config.yaml
image_size: 32
cond_dim: 192
head_dim: 64
fused_qkv: false
qk_norm: false
lr_schedule: "cosine"
final_lr_fraction: 0
Rows from block 4 of a small image diffusion model, named by matrix and row number. Rows with one number belong to one neuron. Each number is 128 + 32 x the weight over its row's rms, rounded and kept within 0 to 255. All counts start at 0. Numbers have three digits each.
After each neuron's rows are labels from the 100 images, of 14976 (inputs lightly noised), where the neuron reaches its highest value: "peak at" is the part of the image that holds the peak. Only what is clearly more common there than usual is listed. The data: aerial photos of the United States (SatlasPretrain).
# fc1: MLP up (model.blocks.4.mlp.fc1.weight, 384x192), inputs 0-191
# fc2: MLP down (model.blocks.4.mlp.fc2.weight, 192x384, transposed), outputs 0-191

fc1.54:104190135093134136123130120189142157084168168158130125119080251137122072137112153112136144091168159118062119163085147091103091103167144140102149146072086108139138090105081086107117154114148130078140128120088174123117196151120131151159126117131114144139153104151126109101110113167186122121124122125124137106141138060161149107089113182126110130150066158061132206160099100114151170189145141134131155168166168094102121120126179108114103159092079099147107146136162119123151127155158199101142107160116112073129143192116167142107083101131137113120191203171071119176168122085104148164
fc2.54:170115098067143110169125104149185126102175111148095150187139074153101118135119136038163130165155173116108133120140118108115112084138142139154104088154110109119126109176193132147111091159143148127139156127161088055129190129154105167140128112151185064109164160109150137118146187121149130136099103114196144097108156162138138121122151076099126085160123165068094167117103134166061150131239167230116120168109121096180116149150129130121138089151203133129168114150200088115129149178142100090149127125148140156118109130129117160145101107122098146116097099192158131135090115174121161082
peak at: bottom left

fc1.230:157140101141134103122082113173127118148137112098133136106249146163189180162138117127110132114067150113118136160150126120070126122102104132094133179102133086102091169162099176153112119100122104096232083158119107135133158140104159086144173136130103175153154143098053098139100149091117126187133151090086041142128107198100152136066122062150133107138058141109156142168131097159109124140130167091133116128162106136101152096156130137033139155138159132152166105097167156160157075148182100069090131156094116164149119126178117138152128130061153170128076126116136129121116136147141158120
fc2.230:160139128156152123101114102166106048084192149118126104148033106146086138107134129084152073167120132113116104122113120110145084165111181140197103156154112093112140149096120201081133123203153105165109057117113112126117165129136144085102187136152128189110176067123098113142199145094099094094082098153133170127163116157125062153144103159097150162169140150125123151133166172110098150117119150106164135127093134124156130177128130094169109128174142097103087110143130110088086210210147134162109200133128105119165119116045107117155118128143159115135158103098116140094131127065119083122
peak at: top right

fc1.39:138167137177132104131117081141116121076155122089145114141116146186135119105112116122114164117135129103166131120152114118142134101171100124156185205101109111174126107185106178125088102115139170092149110201147117104106157135146152096167109135166091121088182128177098120111124082127136148155190153118093106075097136098120124144128169094166101146135162120169147157118145147220143147067129177120066143151143153086123172092124092145158152166074102126165193035215105157143221154155161188106142111158123127160117104119128073158144085099154118103088102075168115134077097142125123154099
fc2.39:136086110133102132104169155116128150153091112102139141187093104079154139062143140115151148135116091100126140199091162138192120092117106109142130137135143071149134088081102153193128085166090105124132140112128083115079097084140107126116134123128141098193147174150131119111125117151076139075122073106087136100154181079101162133167167172146186030124087118197135127168165149128163133071143171122137052195074105151130157133098168145117114126151123164160130110136134190201128087073115083138156150160150099162135155135112178202135119141122139081179152079133085132136149130119156160099
peak at: top right

fc1.82:092141066150155146145024137105151111125113093182161108154107131067161136163109152117092161197093143149109093102093089089096132112055114099114108141163139080118108177111111086163131125114114139171105116158037089101123101186100177146170123136141157108113095137209085119137135118157138148165211095110209149141143157135131106147114184129165101148094164174120150088110206151153074128166179089127137120091111144145118110091099156090104140115110113129176111091131097130098092143122081122163119128114194108145132130090118090095081122129139131151145151069113109122173128139163148100181
fc2.82:149146127160125073138147120176179139147154023083133126087135181146144156071146152151104144094158135174159111182122099144199108073115160225122154094146082115068114131087090122110115116165094126147104158136163221129118151128144078139177089095144113151189081145074109126142125147187121157139131141144168153134143111133120146080144139129134140091107136154146097095222132108160114137102086094198186133113107167120174120151075128203132101138134125116111079122131137071120138126111147160136080159134136126133073071114136152085146088127142185155123097110163134167145109123142106095118
peak at: centre

fc1.293:129103127195120120098122119145113102077134124106182154129099187152132078049161098097101171059136144123129175139118120098189099093133152123117222181072110158155156136162140113162133172099153136162088186082142106122147117133157120136070093100124190155130133152047166095106174084114074085118076112183111131114143170131122108122164095100123130099200095153117181097171110093164136147101114128175119160155143084183148123172112076116111154106168107152124132108127127091145152095114169064175151082137195123127130148178127152112106097133145142119155119136123154102093157084193111104133
fc2.293:150179099080155102178131108087140128127124119114137129127092170128101149093127180099104179123237176126096134149127132113132113201135162111063191154084173117102149150128105147152111161094161112124169167154124184142132125116129172117142069190129104052007103124106152112184161158135099122097122130152092121105131123148103129094162115126121116078130157173076151093080104140165096198134111086102149128067188157114085060124135151118148153156101088129144141122098120100134141141149070161153100120121164122089145097109163147119111123120074093181128105125197152165157093148128122123124
peak at: top right

fc1.138:158100124120180154141119128094125128160038155117171145142149142112142191135154158133160180091119151081104129082121179138150117155090119129111080189151114166063079087077150132159141158167116174091146140164128176164140112140109152130122153144158110133098123142111131151151132102164156139122160146148155125115143175151082086120116112084186143127143103125138121143157076145137136144120133122091192030135128091106104086108124134093116077162161137146164133121155151165125226094143142051196088105116049148132171114094058094110111163100134121118064097197100140099195128114125123172094
fc2.138:113137118135142198143100123127118121145138172101119129147090151153075056094151065128112180094117139118155102158073154131112106125130110082146128124156095115065202129082091158129123155077135110110119109066096143110165141162143106145133135167092130109150154131141109132116137161148136134129111159100096088143106083116178067118137063099175114121181114100097075118157114151126143145163124097166103121146111121098141171020170121114108098160153078108139045066101094094133124157056201156077148169127053110139065111107154132092123164151130137099176119107169175144119190119106168083142
peak at: bottom right

fc1.339:168114167096160092088087122155153189130105111120150180139158087146097135098127121103096098153109133075117119119104104147136118116099153174144074158057122086142139142180137140105143141173134169096161120194150200046106101144135104158078139168133152139127106121128078107154123115099143132116096085165133162112040196161162141158086163134046169160105126146085153170134202114088098081167137106077144101171132129133121130075152089060132148130098119118146192130095141165115112054105162141122164159138132140102136119122176092079134076128082096150070140145084097138152091113121121158114
fc2.339:112065163103134112143107119152164098073114150109046088108114124132129161088128169196115163104107086114142120170123121134114143135128166133175077137119118097152157085149112131134104079132132091105152096179120078151091145091137195093112164085076188126144072088174147154051151137131139128082125147124117098138181118096143093109149139135121144184133125185113092147165103150093175122137135077128145115071142193132138089177165162219096144106118118198108143104102132151123178134056114109137178058101135172194167144085169108106181102168121143096105103133106150173118113112141147119150
peak at: bottom centre

fc1.316:125143059112081109092113129120163091131099137119113117133154124122123171152138134112123114157152105116103121124140140163151158110155209118110136124162200104162104142169132115070131134173143106130142083067108152098183133131101120107076124149106109118102208163132114143089162114098132085125080153123126175137149145136105080125146146031125145156168142121167150078112059255134082182136131144199146151123151107107116115158146097139048094097139135134109080115063159174148147087116136075121110137110186133145095085110116139125200096125189115135143124083127082074113112107116129106172
fc2.316:116107058136120063148093140103126125133098116131075113113142165137136118132146112131129139137096110136138121108139139135111091145129102103112103112137137091165133141037123158089138102136127108088091163202131136078158154064132067102139178128119152071133083125083106127089067099127152069102193111172112076114136164130161100133142121149102167098159163136105183115116199026089160151097121062048157126228119141133109153128130125124174146122179166131137021099119085150181168187125105120143109137129192116147110119137128112144145100132148135141127112133149132106118174108129156080166
peak at: middle right; bottom right

fc1.330:129095162168120170220091126138171075103101109151151126079106150102088146137130069044158112089139146079141150111068118132175124150132150159128175186157102093196133152146125195128172135148166148070119118101143105105120146189164145076119145152124140135127129067083170145124111111152097164101115107100137202126123148121138134168089129144177145134079063132113062108149173113088075162133126127120118151110116159128150115108150156144115138178071123141132109076095129160120208129196129093126109067109166156125160136119096175091131123139170106157101075168148160155152178164095113174126
fc2.330:130048125118132115153183112109115084135129100064177127137117080149146135182187168141139135166132108150186163082125075102177146157115175103088111109098124093147119098115168087090135150122103144136163121134134149089105144113131115161152140120086151134133138117134095122175127175131038148157116157149024127087113106169096141091161135159119140142193136141137155089151120129058123099129134118137166046150116115110191131128093155187126153166158098132135138123172057141112163140184106159115134156120130113142129179158103082100124156111125184141093117166117135017126081083091167181146
peak at: middle right

fc1.322:122153139153082098135083124115126144114158162126131091189152131143159125101130169191135096135077121127155151095116131126161124180113135123145200067134155184121098127151105160129124050167125122142108124141179180191159140150105167160183107109119109095146146175158154160172126097162115090091160158110093120163196146181156085167131188115168098162123156143096175115120144074188097143188150145173119116168117093174107098124033083096046136103117110080078154139153154113165160101186145129152121154107151168094164102163064106141128130082097129163099156130109152128127107147097158100103
fc2.322:138086139087119137147118188117112161124109160128041139192128109108121113162131118176096090119134091052123178149157132152179110135137084157140144143092224105131125123130134137120134184137111090217188087145149149103128066103151140110109145157187130161117127122109045175142091170136074141111126086079134140125078206100140124130123142162174106123138107106110125111111079140160155120190101182073150176106157116133145101108140117110189116087129121092137189155148113112114108184145144166148080151173138082100106148123163113045118129187108154081136109156155147134098114162164104127127
peak at: bottom right

fc1.70:086106134171117103124142110132134106093105176148119100138079115128159136108128124136168147166183101063122080111113163131115129046114164161094136133123138133048126091071131080106135105223074131109112185159109141059144126087114129111154120073104083163129106133125106166146127098173113150139149113137120123105154202164105131122055126157246150116109156138104141110083092212174179125157175094063144125133133152123135119151113144138127099130120126121094130136154131114119122158126110000131143100121115100180158163116121145147086139149130162123111135125105130128078068136166143159116
fc2.70:212168188157124123103090159105115155162078141125132126132145094120189099140111135134110154101104130087142144096161106147114103140111115121194123130155089143148152099075096110128112164108070065082161168087136070102138131187141124163156163099147150129140129137139170148126084132089082114134123119113133176152176133137104191094135162096204065122123085112097108140134153120127124060209083101154096132109093196163082136137082175124093144182220137103128136155084099155122147108073071165087117194142132147117145103099146121159142158084073088085170126151094119091096143152129112117117
peak at: middle left

fc1.78:159131190099142151167166135107114165171093152119131108102149147154088063121154163164109075051098202100100117134162094131106121128142152162109137098147003101146127134123248098092127120070148097109123103137206179122113103150155131217135136080135155130121070086157138124088103120137119086129111163118107149182095123159147126138083140133096146132160131108134115130108134153105065130130083114163166127123133096109129098114115142114137107120140062078142101123107152137118113205118179145093079139134109124185100099114144155109146114145129152135100147172123159119186115098125102123216
fc2.78:200080179104132169133193138098119131116132077110141129102152156103131156160127138190137108197167164109155103094112116136122151147144086142172183138180165113125149139066027136114120149109095128099144129171071090119088099114122102032136112108124098168081095116135082137099108168113106065119102076089096147145173088142080122084168120154153148125144103074180182132153117117157207135151132125092091110132127144181115156162143097109133147088097153171107078156109093145157167045120152109134137168125106074148125139178138119144136150079113136167117167146153157112098178140101103150123
peak at: bottom centre

fc1.297:093108072115186055114117140121187171095095126121142147124119136129128100149135159127114111236114186160111137104142164101095103181119144106128099130132156112167187141130076143143145082111112036082134128104160124183082206089079097086157143126151139178090093212056150074129111174117120106138160084115134150116085091072116117107167121065107093131114082146136123132134111122112054176135120118102157121128118119144112126111096094132100141172154102066136154090193134102170119122122130123110128072104067091144094164101138162130111089173107147161169106155138155112130151149102105153122
fc2.297:138183119132095188167137123109093110129113162139122105108065131161088037079140144120135123143147158155092186142119125081125137173144123126104084107126139137130085146123167142109131171130170240144147128150139144090153147101104196079148143070111068205162157149135137137080136189101130145149152130132156131135160148139086183060140135148135182137109128111107153137099076175147197110160068172158107099051183123097149130117159151104135113136117178140175130141151147145149083087115053105100115093131133129153101100124093184106135119114095095178141114171160145091144121083188121113107
peak at: top centre; top left

fc1.149:171147112112146153126148127070116111127131142120133124117151129159148128074176144144106116136152133112109196141110137107090148140132192129152185152062145118151136167188142106126110107122116077022162102084172169146085111136143118089059116126174130157127145140088043153116065108124166157090021145118115133112134141109154195154130159109116164111137101142136098136119135174143128128066120111167100153155139159109130187169086122211163103118057135082131148075175086096149137118146130119165095178138150126159169166100129159156126131114138174091050119146111109142143130067083089127149
fc2.149:104073092096182107131156147103140147099084125124074108170107154102093151102145130144061110131110119123133181157196097116086173130143057160125139103093096140118126100168138142156162104086191125123117109152112149082120150137111126191114122134132160087127167096062106158108097164136156138122130106083080113089124109134134152140126115175124059202117175034089111142118103108122145203128166083048096156119163228079174113119165182102146129111198110101128117149082099121098156103102103136120151136138184089104158133155139149157153175155158132111120151131136119138117185123125071158134
peak at: middle right

fc1.356:215108154135145111120209097152087165123123109133137134065141090153114189122117156137155111123143093245120167114109114141146124125069094155124177116113150174155183128096094113101121090092098101081144116116114139174128183181110147113084133139118090115150104092162156120131125136135141133119141099127132143128160125121242116119134093137123134107108092107105120110107147131106097095117153182238107135117143125135109180113090154132112110070069148172131147110177144007152084151152164179124113101132133142130137149145110135062148176181154103133151158098131090084104146137132120145156
fc2.356:174119108142148163100098146139142187148102100111084077096102107127153070155103103134125118076165086093135149108063117134096127173171128143127142129142106131166149179137079155141139183070062110142163082125179143110113150206134085157156152136099184155164099059128168119180100096150136139125142171130116120130151129212173206143150121099163068150127123125096150131089159128125095136192148170065134093114114114149153117110110121159097117164182188182084148141162158139110237164094139060143143136117115092126134133122164172147140119129130098131148163097123129178114133123182103124103
peak at: top centre; bottom centre

fc1.367:190142139186090083148107154084117153173113132157124173144144100116074234134126107137136128087154116080094133112135063139118112166119076148149138051088138136120147086138091169140141132124073080124120065101080152103145063070116140154086142103112101120160125193080157099114121147113122138147111187151127076142126160104181154117121111165255140140090129124115196137142173169135120105117133137110153138126110102127129111106080106121090120166130126147160154118179078111137086114103138079113096127129107141139123135177157102162103092140125131126108117123106127139117149137128144128119
fc2.367:142126129107099141092160091080122097131177094125115072161100117119089150116115040135169103114113141114125168156054113154140092124189166214175135139130183117085185146144154147108138163145114151113130142138164163099109112138119119084158172131147165117108189148131136123189129166127111139110128094146075168121122117105123155148116146092240144117066171123176152139132132066101105121070080111106150116140136101122128140213091127099164106058150198105107123120139165133115140137163124175144094119114121129117110123114160085095154060156076112158030148142130080153112102108126103176145
peak at: bottom right

fc1.66:143141131133170098221152094168177165176147080075127136124118092097137061134099083176105157125119157151090117172138081135085128069072055114100146142076120131099148159165120088172139114157169132168156207158160094127015120169148142074148117118116115142106139093125125142079152152064149107124094156151105099153117161156107113133133115106178132089130163120079133120140141102171112107124170114122160097115103111103136092156136153123099161149089077153133182077120106131155203135187154143113132169139179142089085107157129135126119139128084100114173127101144146160098114086186111195131
fc2.66:165218107118071082112108119113051181136141096105153144107083090156065184104090141145107132129191191109096171172095140179185107200142159127116185124111109106104146107180087134059139155079119087118168162122113163120155089062172101136140167077070092093096161104166135151095114106089162095117087117123154144144140128133146114187141191142182139142130152165147171065136124158138129120142159137156132163102156158144124109122093188169129139163152081143148122093109118107116078125103090144089085106129136106127135165120125142150113098131131097053097127105105079105138121166178158126115
peak at: top left

fc1.80:149097044096109193117143171122158147174219143114128146122111124157083107128186117074149114142112164148208143195158118060137138111093158103100116131088135100116072219112123146126180130125166139100126155130125120109112130150126125086138149054135101149214108134136113098148135176125125076134141113108123098055182156115150169155144080111075152115174056147089159124092149113114085103130152169178134067142141132157138112191175123118099119155118140126119157116130109206125155100129125056106170103128104105106139181156166102163113127124132157143150108138154111138072123178143124098114
fc2.80:148100099113138131089135121141157154139099126152072142140098091183131182153135141094117129115163159120032098241164101144124081190078122119125114100133105140101144141106131126121061170128147150156116144133124152087125177080107099085173091133135150109110142169122182137191142117066169092126131135159092128119089130097103109132081097119136109087146197107095140118083105149079105082117130116183138130082156159082136174064156120093173144112133138097128072122109146054031131096122087098127141179122145175151141102133146145073130091124109146161134166091159119113097092141122182113068
peak at: top left

fc1.285:097180147168142081180121119147145126156170134120118127139101126148072081087080113097099122140148165123166116120110133115143145113067122123104160152183128118172107103142124142106157172120145083093108145194116127120075129080202128172179130177205094123181130154170159077093049128149155174118132172124127136091124138144151137144074121125156125154064092192163129165140092158151116179149156144173140106040171112079097146142102150086178155165132112107128180144161055140099123127189117075127102144133123134115126181133155158092097139111084139144157152152169074095101140083116078122175
fc2.285:109100110119121062140172064138122119132097057130084140183114094159123141114166147078166099133096160119160186148105108155132124121112045140114135085140070099161134081133144083116105170135081127064140125156170174139149146177148119092111141156124159156075122154053198081060088117141171160164124170081138133125102162123096154170095097124137124133111067135110161147156091123133132134129112169078106116121110069129147110123101157136132105149135069152062197139146078136136134126124127185165143140115188183108155167130109108118081101043106157136161104137116074168126143092159172088122
peak at: top centre; top left

fc1.239:075135118093105142139128140120163143138076117130130083101086135150083123110103179119160148210132099134083125121107167085097126024120098134110145184100151103127130027103133084132140124102105097150173127092112106096182127140149085136131132085121136092118130130217114132122136113123090132154185104126162132125104040105179135132110080118151105075011091107151153109131130099116120125110141169217134129163100132134105115144128091132115183118132110098130103146143119182129185123220110087124181136073122134157134096124133116155133143083115114128110146140104167145128161066088134155078
fc2.239:119132148100123164183104060116083124092115118118166108095131103110149113111115214107090118055107117156136142126122117138128123085132132122120151125156200113141100103123136123166124115108190091125154192146140170152142172161138134123143117143154147147190149147149127125100147172144117114100104089128123139124118126110097134106201140099146203117154093123157093148147065133030144142125145035106165151068185071190117115115187085091128159125157183081119144130143108099154129135175066102095130122178092137129050240128116112130100137120107119141105093155143087131119150080180140120131
peak at: top centre

fc1.225:158166127167175094130172139156120110130158120134170124096101139164114122157081091107106066168071145136149136087134139114102134162124120116119108123136208121210156124142024148132115140120138165129110151066094141150155176084188150125103136108139163110137182127146159138180137157153123104105095022143143126143115109118155135078113134111093160142052101131147091095131180123125099116150110147163138109105077147164091120087162122164147124091068195125085151152202100133122091111125121148109143090096122165135112078156163069183156175119149126097126138072186075193123085140118165144139
fc2.225:054124157119144205205150163138158140108079168137128128132106106145122048117128159143151181137115126104140155151146123166155150085109108075144110168165147143126139173142088113135120152150076170115145132143198137070047112174112161128168061153138157127175107105149115122154123055106090138097115126097149172142110107178196125142176150103141115185117154149153142108091162138080136108149133171091169123132106105122114143079149152085154126159106132148128181127233128089155132115093115088140155138141147132116150109093140147097162133154128160115107151123130074194112135211183141050153
peak at: top right

fc1.271:202110139181112107114241124178081153133169163118127137171115110149109146169098117156151130152102107145077159118134032127143149142148131106125116111118143094027154114113083124115123088074107121149103100135097145138133149113112127160159105137119098085117125159139131139141108159175112158158134132118149090147132091138188103160100116109092104190092120111172159107130145176186126112162111176130127233131110102077113144127093116106090072148132136088128155112191117130150098121117153156084094167122068129134092150112134094122142151089135112104125130137086073252136178152144184131124
fc2.271:196125131085176160137155088099138135167149138108092143159056124138174087130113146126104150129070122169126187187051196171166112166156121135202111151116116153087149128123082132186130160134127191139132176122122138124134123112137116096105191157080130158170151108117109151122115157121123107118124101138131154128093069174141102164187107101099104166103065129146197143099130096136132123156156112074103139131136084129162182114104117070187137107132105139151121179138132152147169145227129180115143149117073069111172177107164133150133152162100126136171155106168115189143150175162170100115
peak at: bottom right

fc1.318:130126106150082142173158079130114137200148062136175148119097083139164173103134140139126043160135130157117108069170103109118116089151101154159055144132087181163062150090111151111139126156154183129119149098136090122135129191154178128119109124112169133187079132173133114159131106146151172142126123149106134159152102060058135101123126096082116177196069141122135143141143163121106146135121108129066086126144101094167118070091116132169145125153105186193157167134093093096114115110116102196149077125137117149124099150090145115158128104188162080102091085196189083123128145135133119112
fc2.318:111091139152117102135101153120116104141153188124099085087153170117068122178102105165142078150106157086170149162146126082148102066162097145126076077177130173166150106097130161093122104158128213132078145157152103117079115119128169124157145127158088068150134121121176095096148105108160197098164150132098126143096105125134125150117094152101154145152112158062165119137063087129189122174123133194137120198119119057151132145120149160072192130108118138131105156139135092066114117059174102153185104117111089112080123141098103115123192142189142110133125094105067146164108130132160165087
peak at: top centre

fc1.252:105166118169166097133178112142123177133107143136088175167127184086076160081119164140136119092116149163084112060166158107066137160116080144154086096201134115153078161156149137160238182090130131109049146118151046159047121125127127161110129117140142152088132119138157142084075092164122129143095195135131087115125148121162180132153166095118110154091119146167140070169105120111151109044141157092101192127138106123116140123163114119121145126129132081089191093118112105126126144128164150080082108109124120100101118182112146135166108160145119149129192142087133119169106170139143140119
fc2.252:144170094059126152160149084138086147040130139090147119110143103117157161191125129133069151130068095126188131162080188080073136176125058155134173091102136146094146121149122109143078157109120119102210079165161157140156102109090125120104090120060105100129114153065082139068145160125106110123116101102122123107151121168129118080068061101157123106102192152169141123134160175109122051144119150149158140153105120122122133174091125149128127106122135105114096155148087178160163101095114116131109066123118128056130140110094188143127158117131179093168086154093120109123109170178120148152
peak at: middle right

fc1.332:122133125169182169166121150140152179186166086146150193128102123114096090104179122093147104128107144090098078118134135086186138077121170182101099053153140101138096147055136083114055119125174133131204115098159123119201152106127128130153124098146103119138094132133140093119122123106174083161112125129125121160089122106154117135076119146125138113123094176150200051079134087174112149097180128100136129066102150097112146084139102134104077094175117120091092147148127103140137154015133093099138089144126106080113099088138158145056138151119108136154179139083126131125144096170130084146
fc2.332:184095095121080127138107100099134137116149132097102089141168161093093142144146089143051102091108099199169055114146127132161164142107046103130130094117135135123144133132129135144210192091121102130156176133149087133179124131165099159194187155159131140131102152090091116103114126054113167120113154103168132161089083090149112152111141127177140119124127146177127143099100128052121121172148135136117078147137136139117096145125133090131136153202131118152173119129163110053131134142118126150202113102075217106183109150097104141166149110176187176154116178145125107135101186100147137176
peak at: middle left

fc1.213:087128123060131108105161127157148122125154191103118139157131119119109062099105171143147037135130127136153073121153153100123129053159085122151153036109136133173219137136118132109109165148104084131100078104119140096093146140125142112103104107101182120104119103103113106179181137041130114070150179134128168134112072163115098139150127184012101125108128143139096104165052089117107122101106138137165152163095152139130098056155111096101095151169182120131106151117155105118129093169102047150103182073137120108139146100139157104122108121138150107127101119144101119134169150098145096128
fc2.213:108111054189120135106124137084076143126140075120126147099098132156204111109098117176105099128153127102136125137148140090120113131107124157178181128106130144063086123073131164109111151087116121000063129134131158092128128184122091132141119118104075112147123114124149137086091101128218142154120133122144151200138113093110128148110076126149069167208105097136170076115142135146141136136084114169151081123155107153119095134163114115124117127088096153107124118143088156103116133120114177079060130104111148115132123087161149052207124087147121062115109124110127113095094212148112117097
peak at: bottom left

fc1.363:138136143138135119158131153188167159158190123143172160130108104143152104228157120170129152127090130072146096108148071174089124061097127110159114128093128118099155148072106111120122145123154208077072159146107099060135148135148183205067141166123120134152132104151162179091107122067096118131143152147060150142099103116135162156076150134137122133135123121120080139126167135122117159134153065155109119170083149168138144122117142187122113117125092132215151108160158135096040092131123120125144147097128176101037128176141173127144115169120219132134112138103127134156148108139156125157
fc2.363:100135143116162145098113147093177164111137141125110136144094136126179102212112193093163084136096104158119138049113107100137102128138132109158135095130091154105134155163101139130129102140067153135155099150115104175100117122115143043194038164158135092129109101106114200086113039116128086118176126082169103155184115143121150169130154098135132093121149175076097104118128149157125153114097134165165102110030149204086088134137115166120098122108156125090103131115121129026153125093165091119127094100146139142108178123131122099120123105160100139138161096128132053113113099155137131068
peak at: middle left; bottom left

fc1.266:041126122131134117139218162141133159125110148136114145082112142192109124137129139133115096142149176127101144161125097110134143125107155125110136104100000117119096136160208134066160141110134088195124130138098154104083117092128119124120122127113072155108055146175124125095141138147111255116099110112107137083078159110151152127137212127119138096136109122105095131153131125107179151121079156126163089145126169113125140167119142155111126151144048063147116113069109135128102091137178113133154140133144124132140102140105156141120093160117148113101161113123122124136122094147144164193
fc2.266:042081028107118096133094137121125133142099060139130154138145129151086155107104165201138133063132105081110081147100117136118083135123135111153134122183159145160133157121037110140120115105161122164155148109141115124096125089149134095090107145147192136113125168113107118093099110107135255095129139124137136122185133116144093120088126126124113157107182144167108108167059128104061135090175098155077122153149117143145149142148133131147131113203173111155183115133163160149083224114111129100131102116158127144133178121185145083087114157102137116095098127100106115112150134125140133155
peak at: centre; bottom centre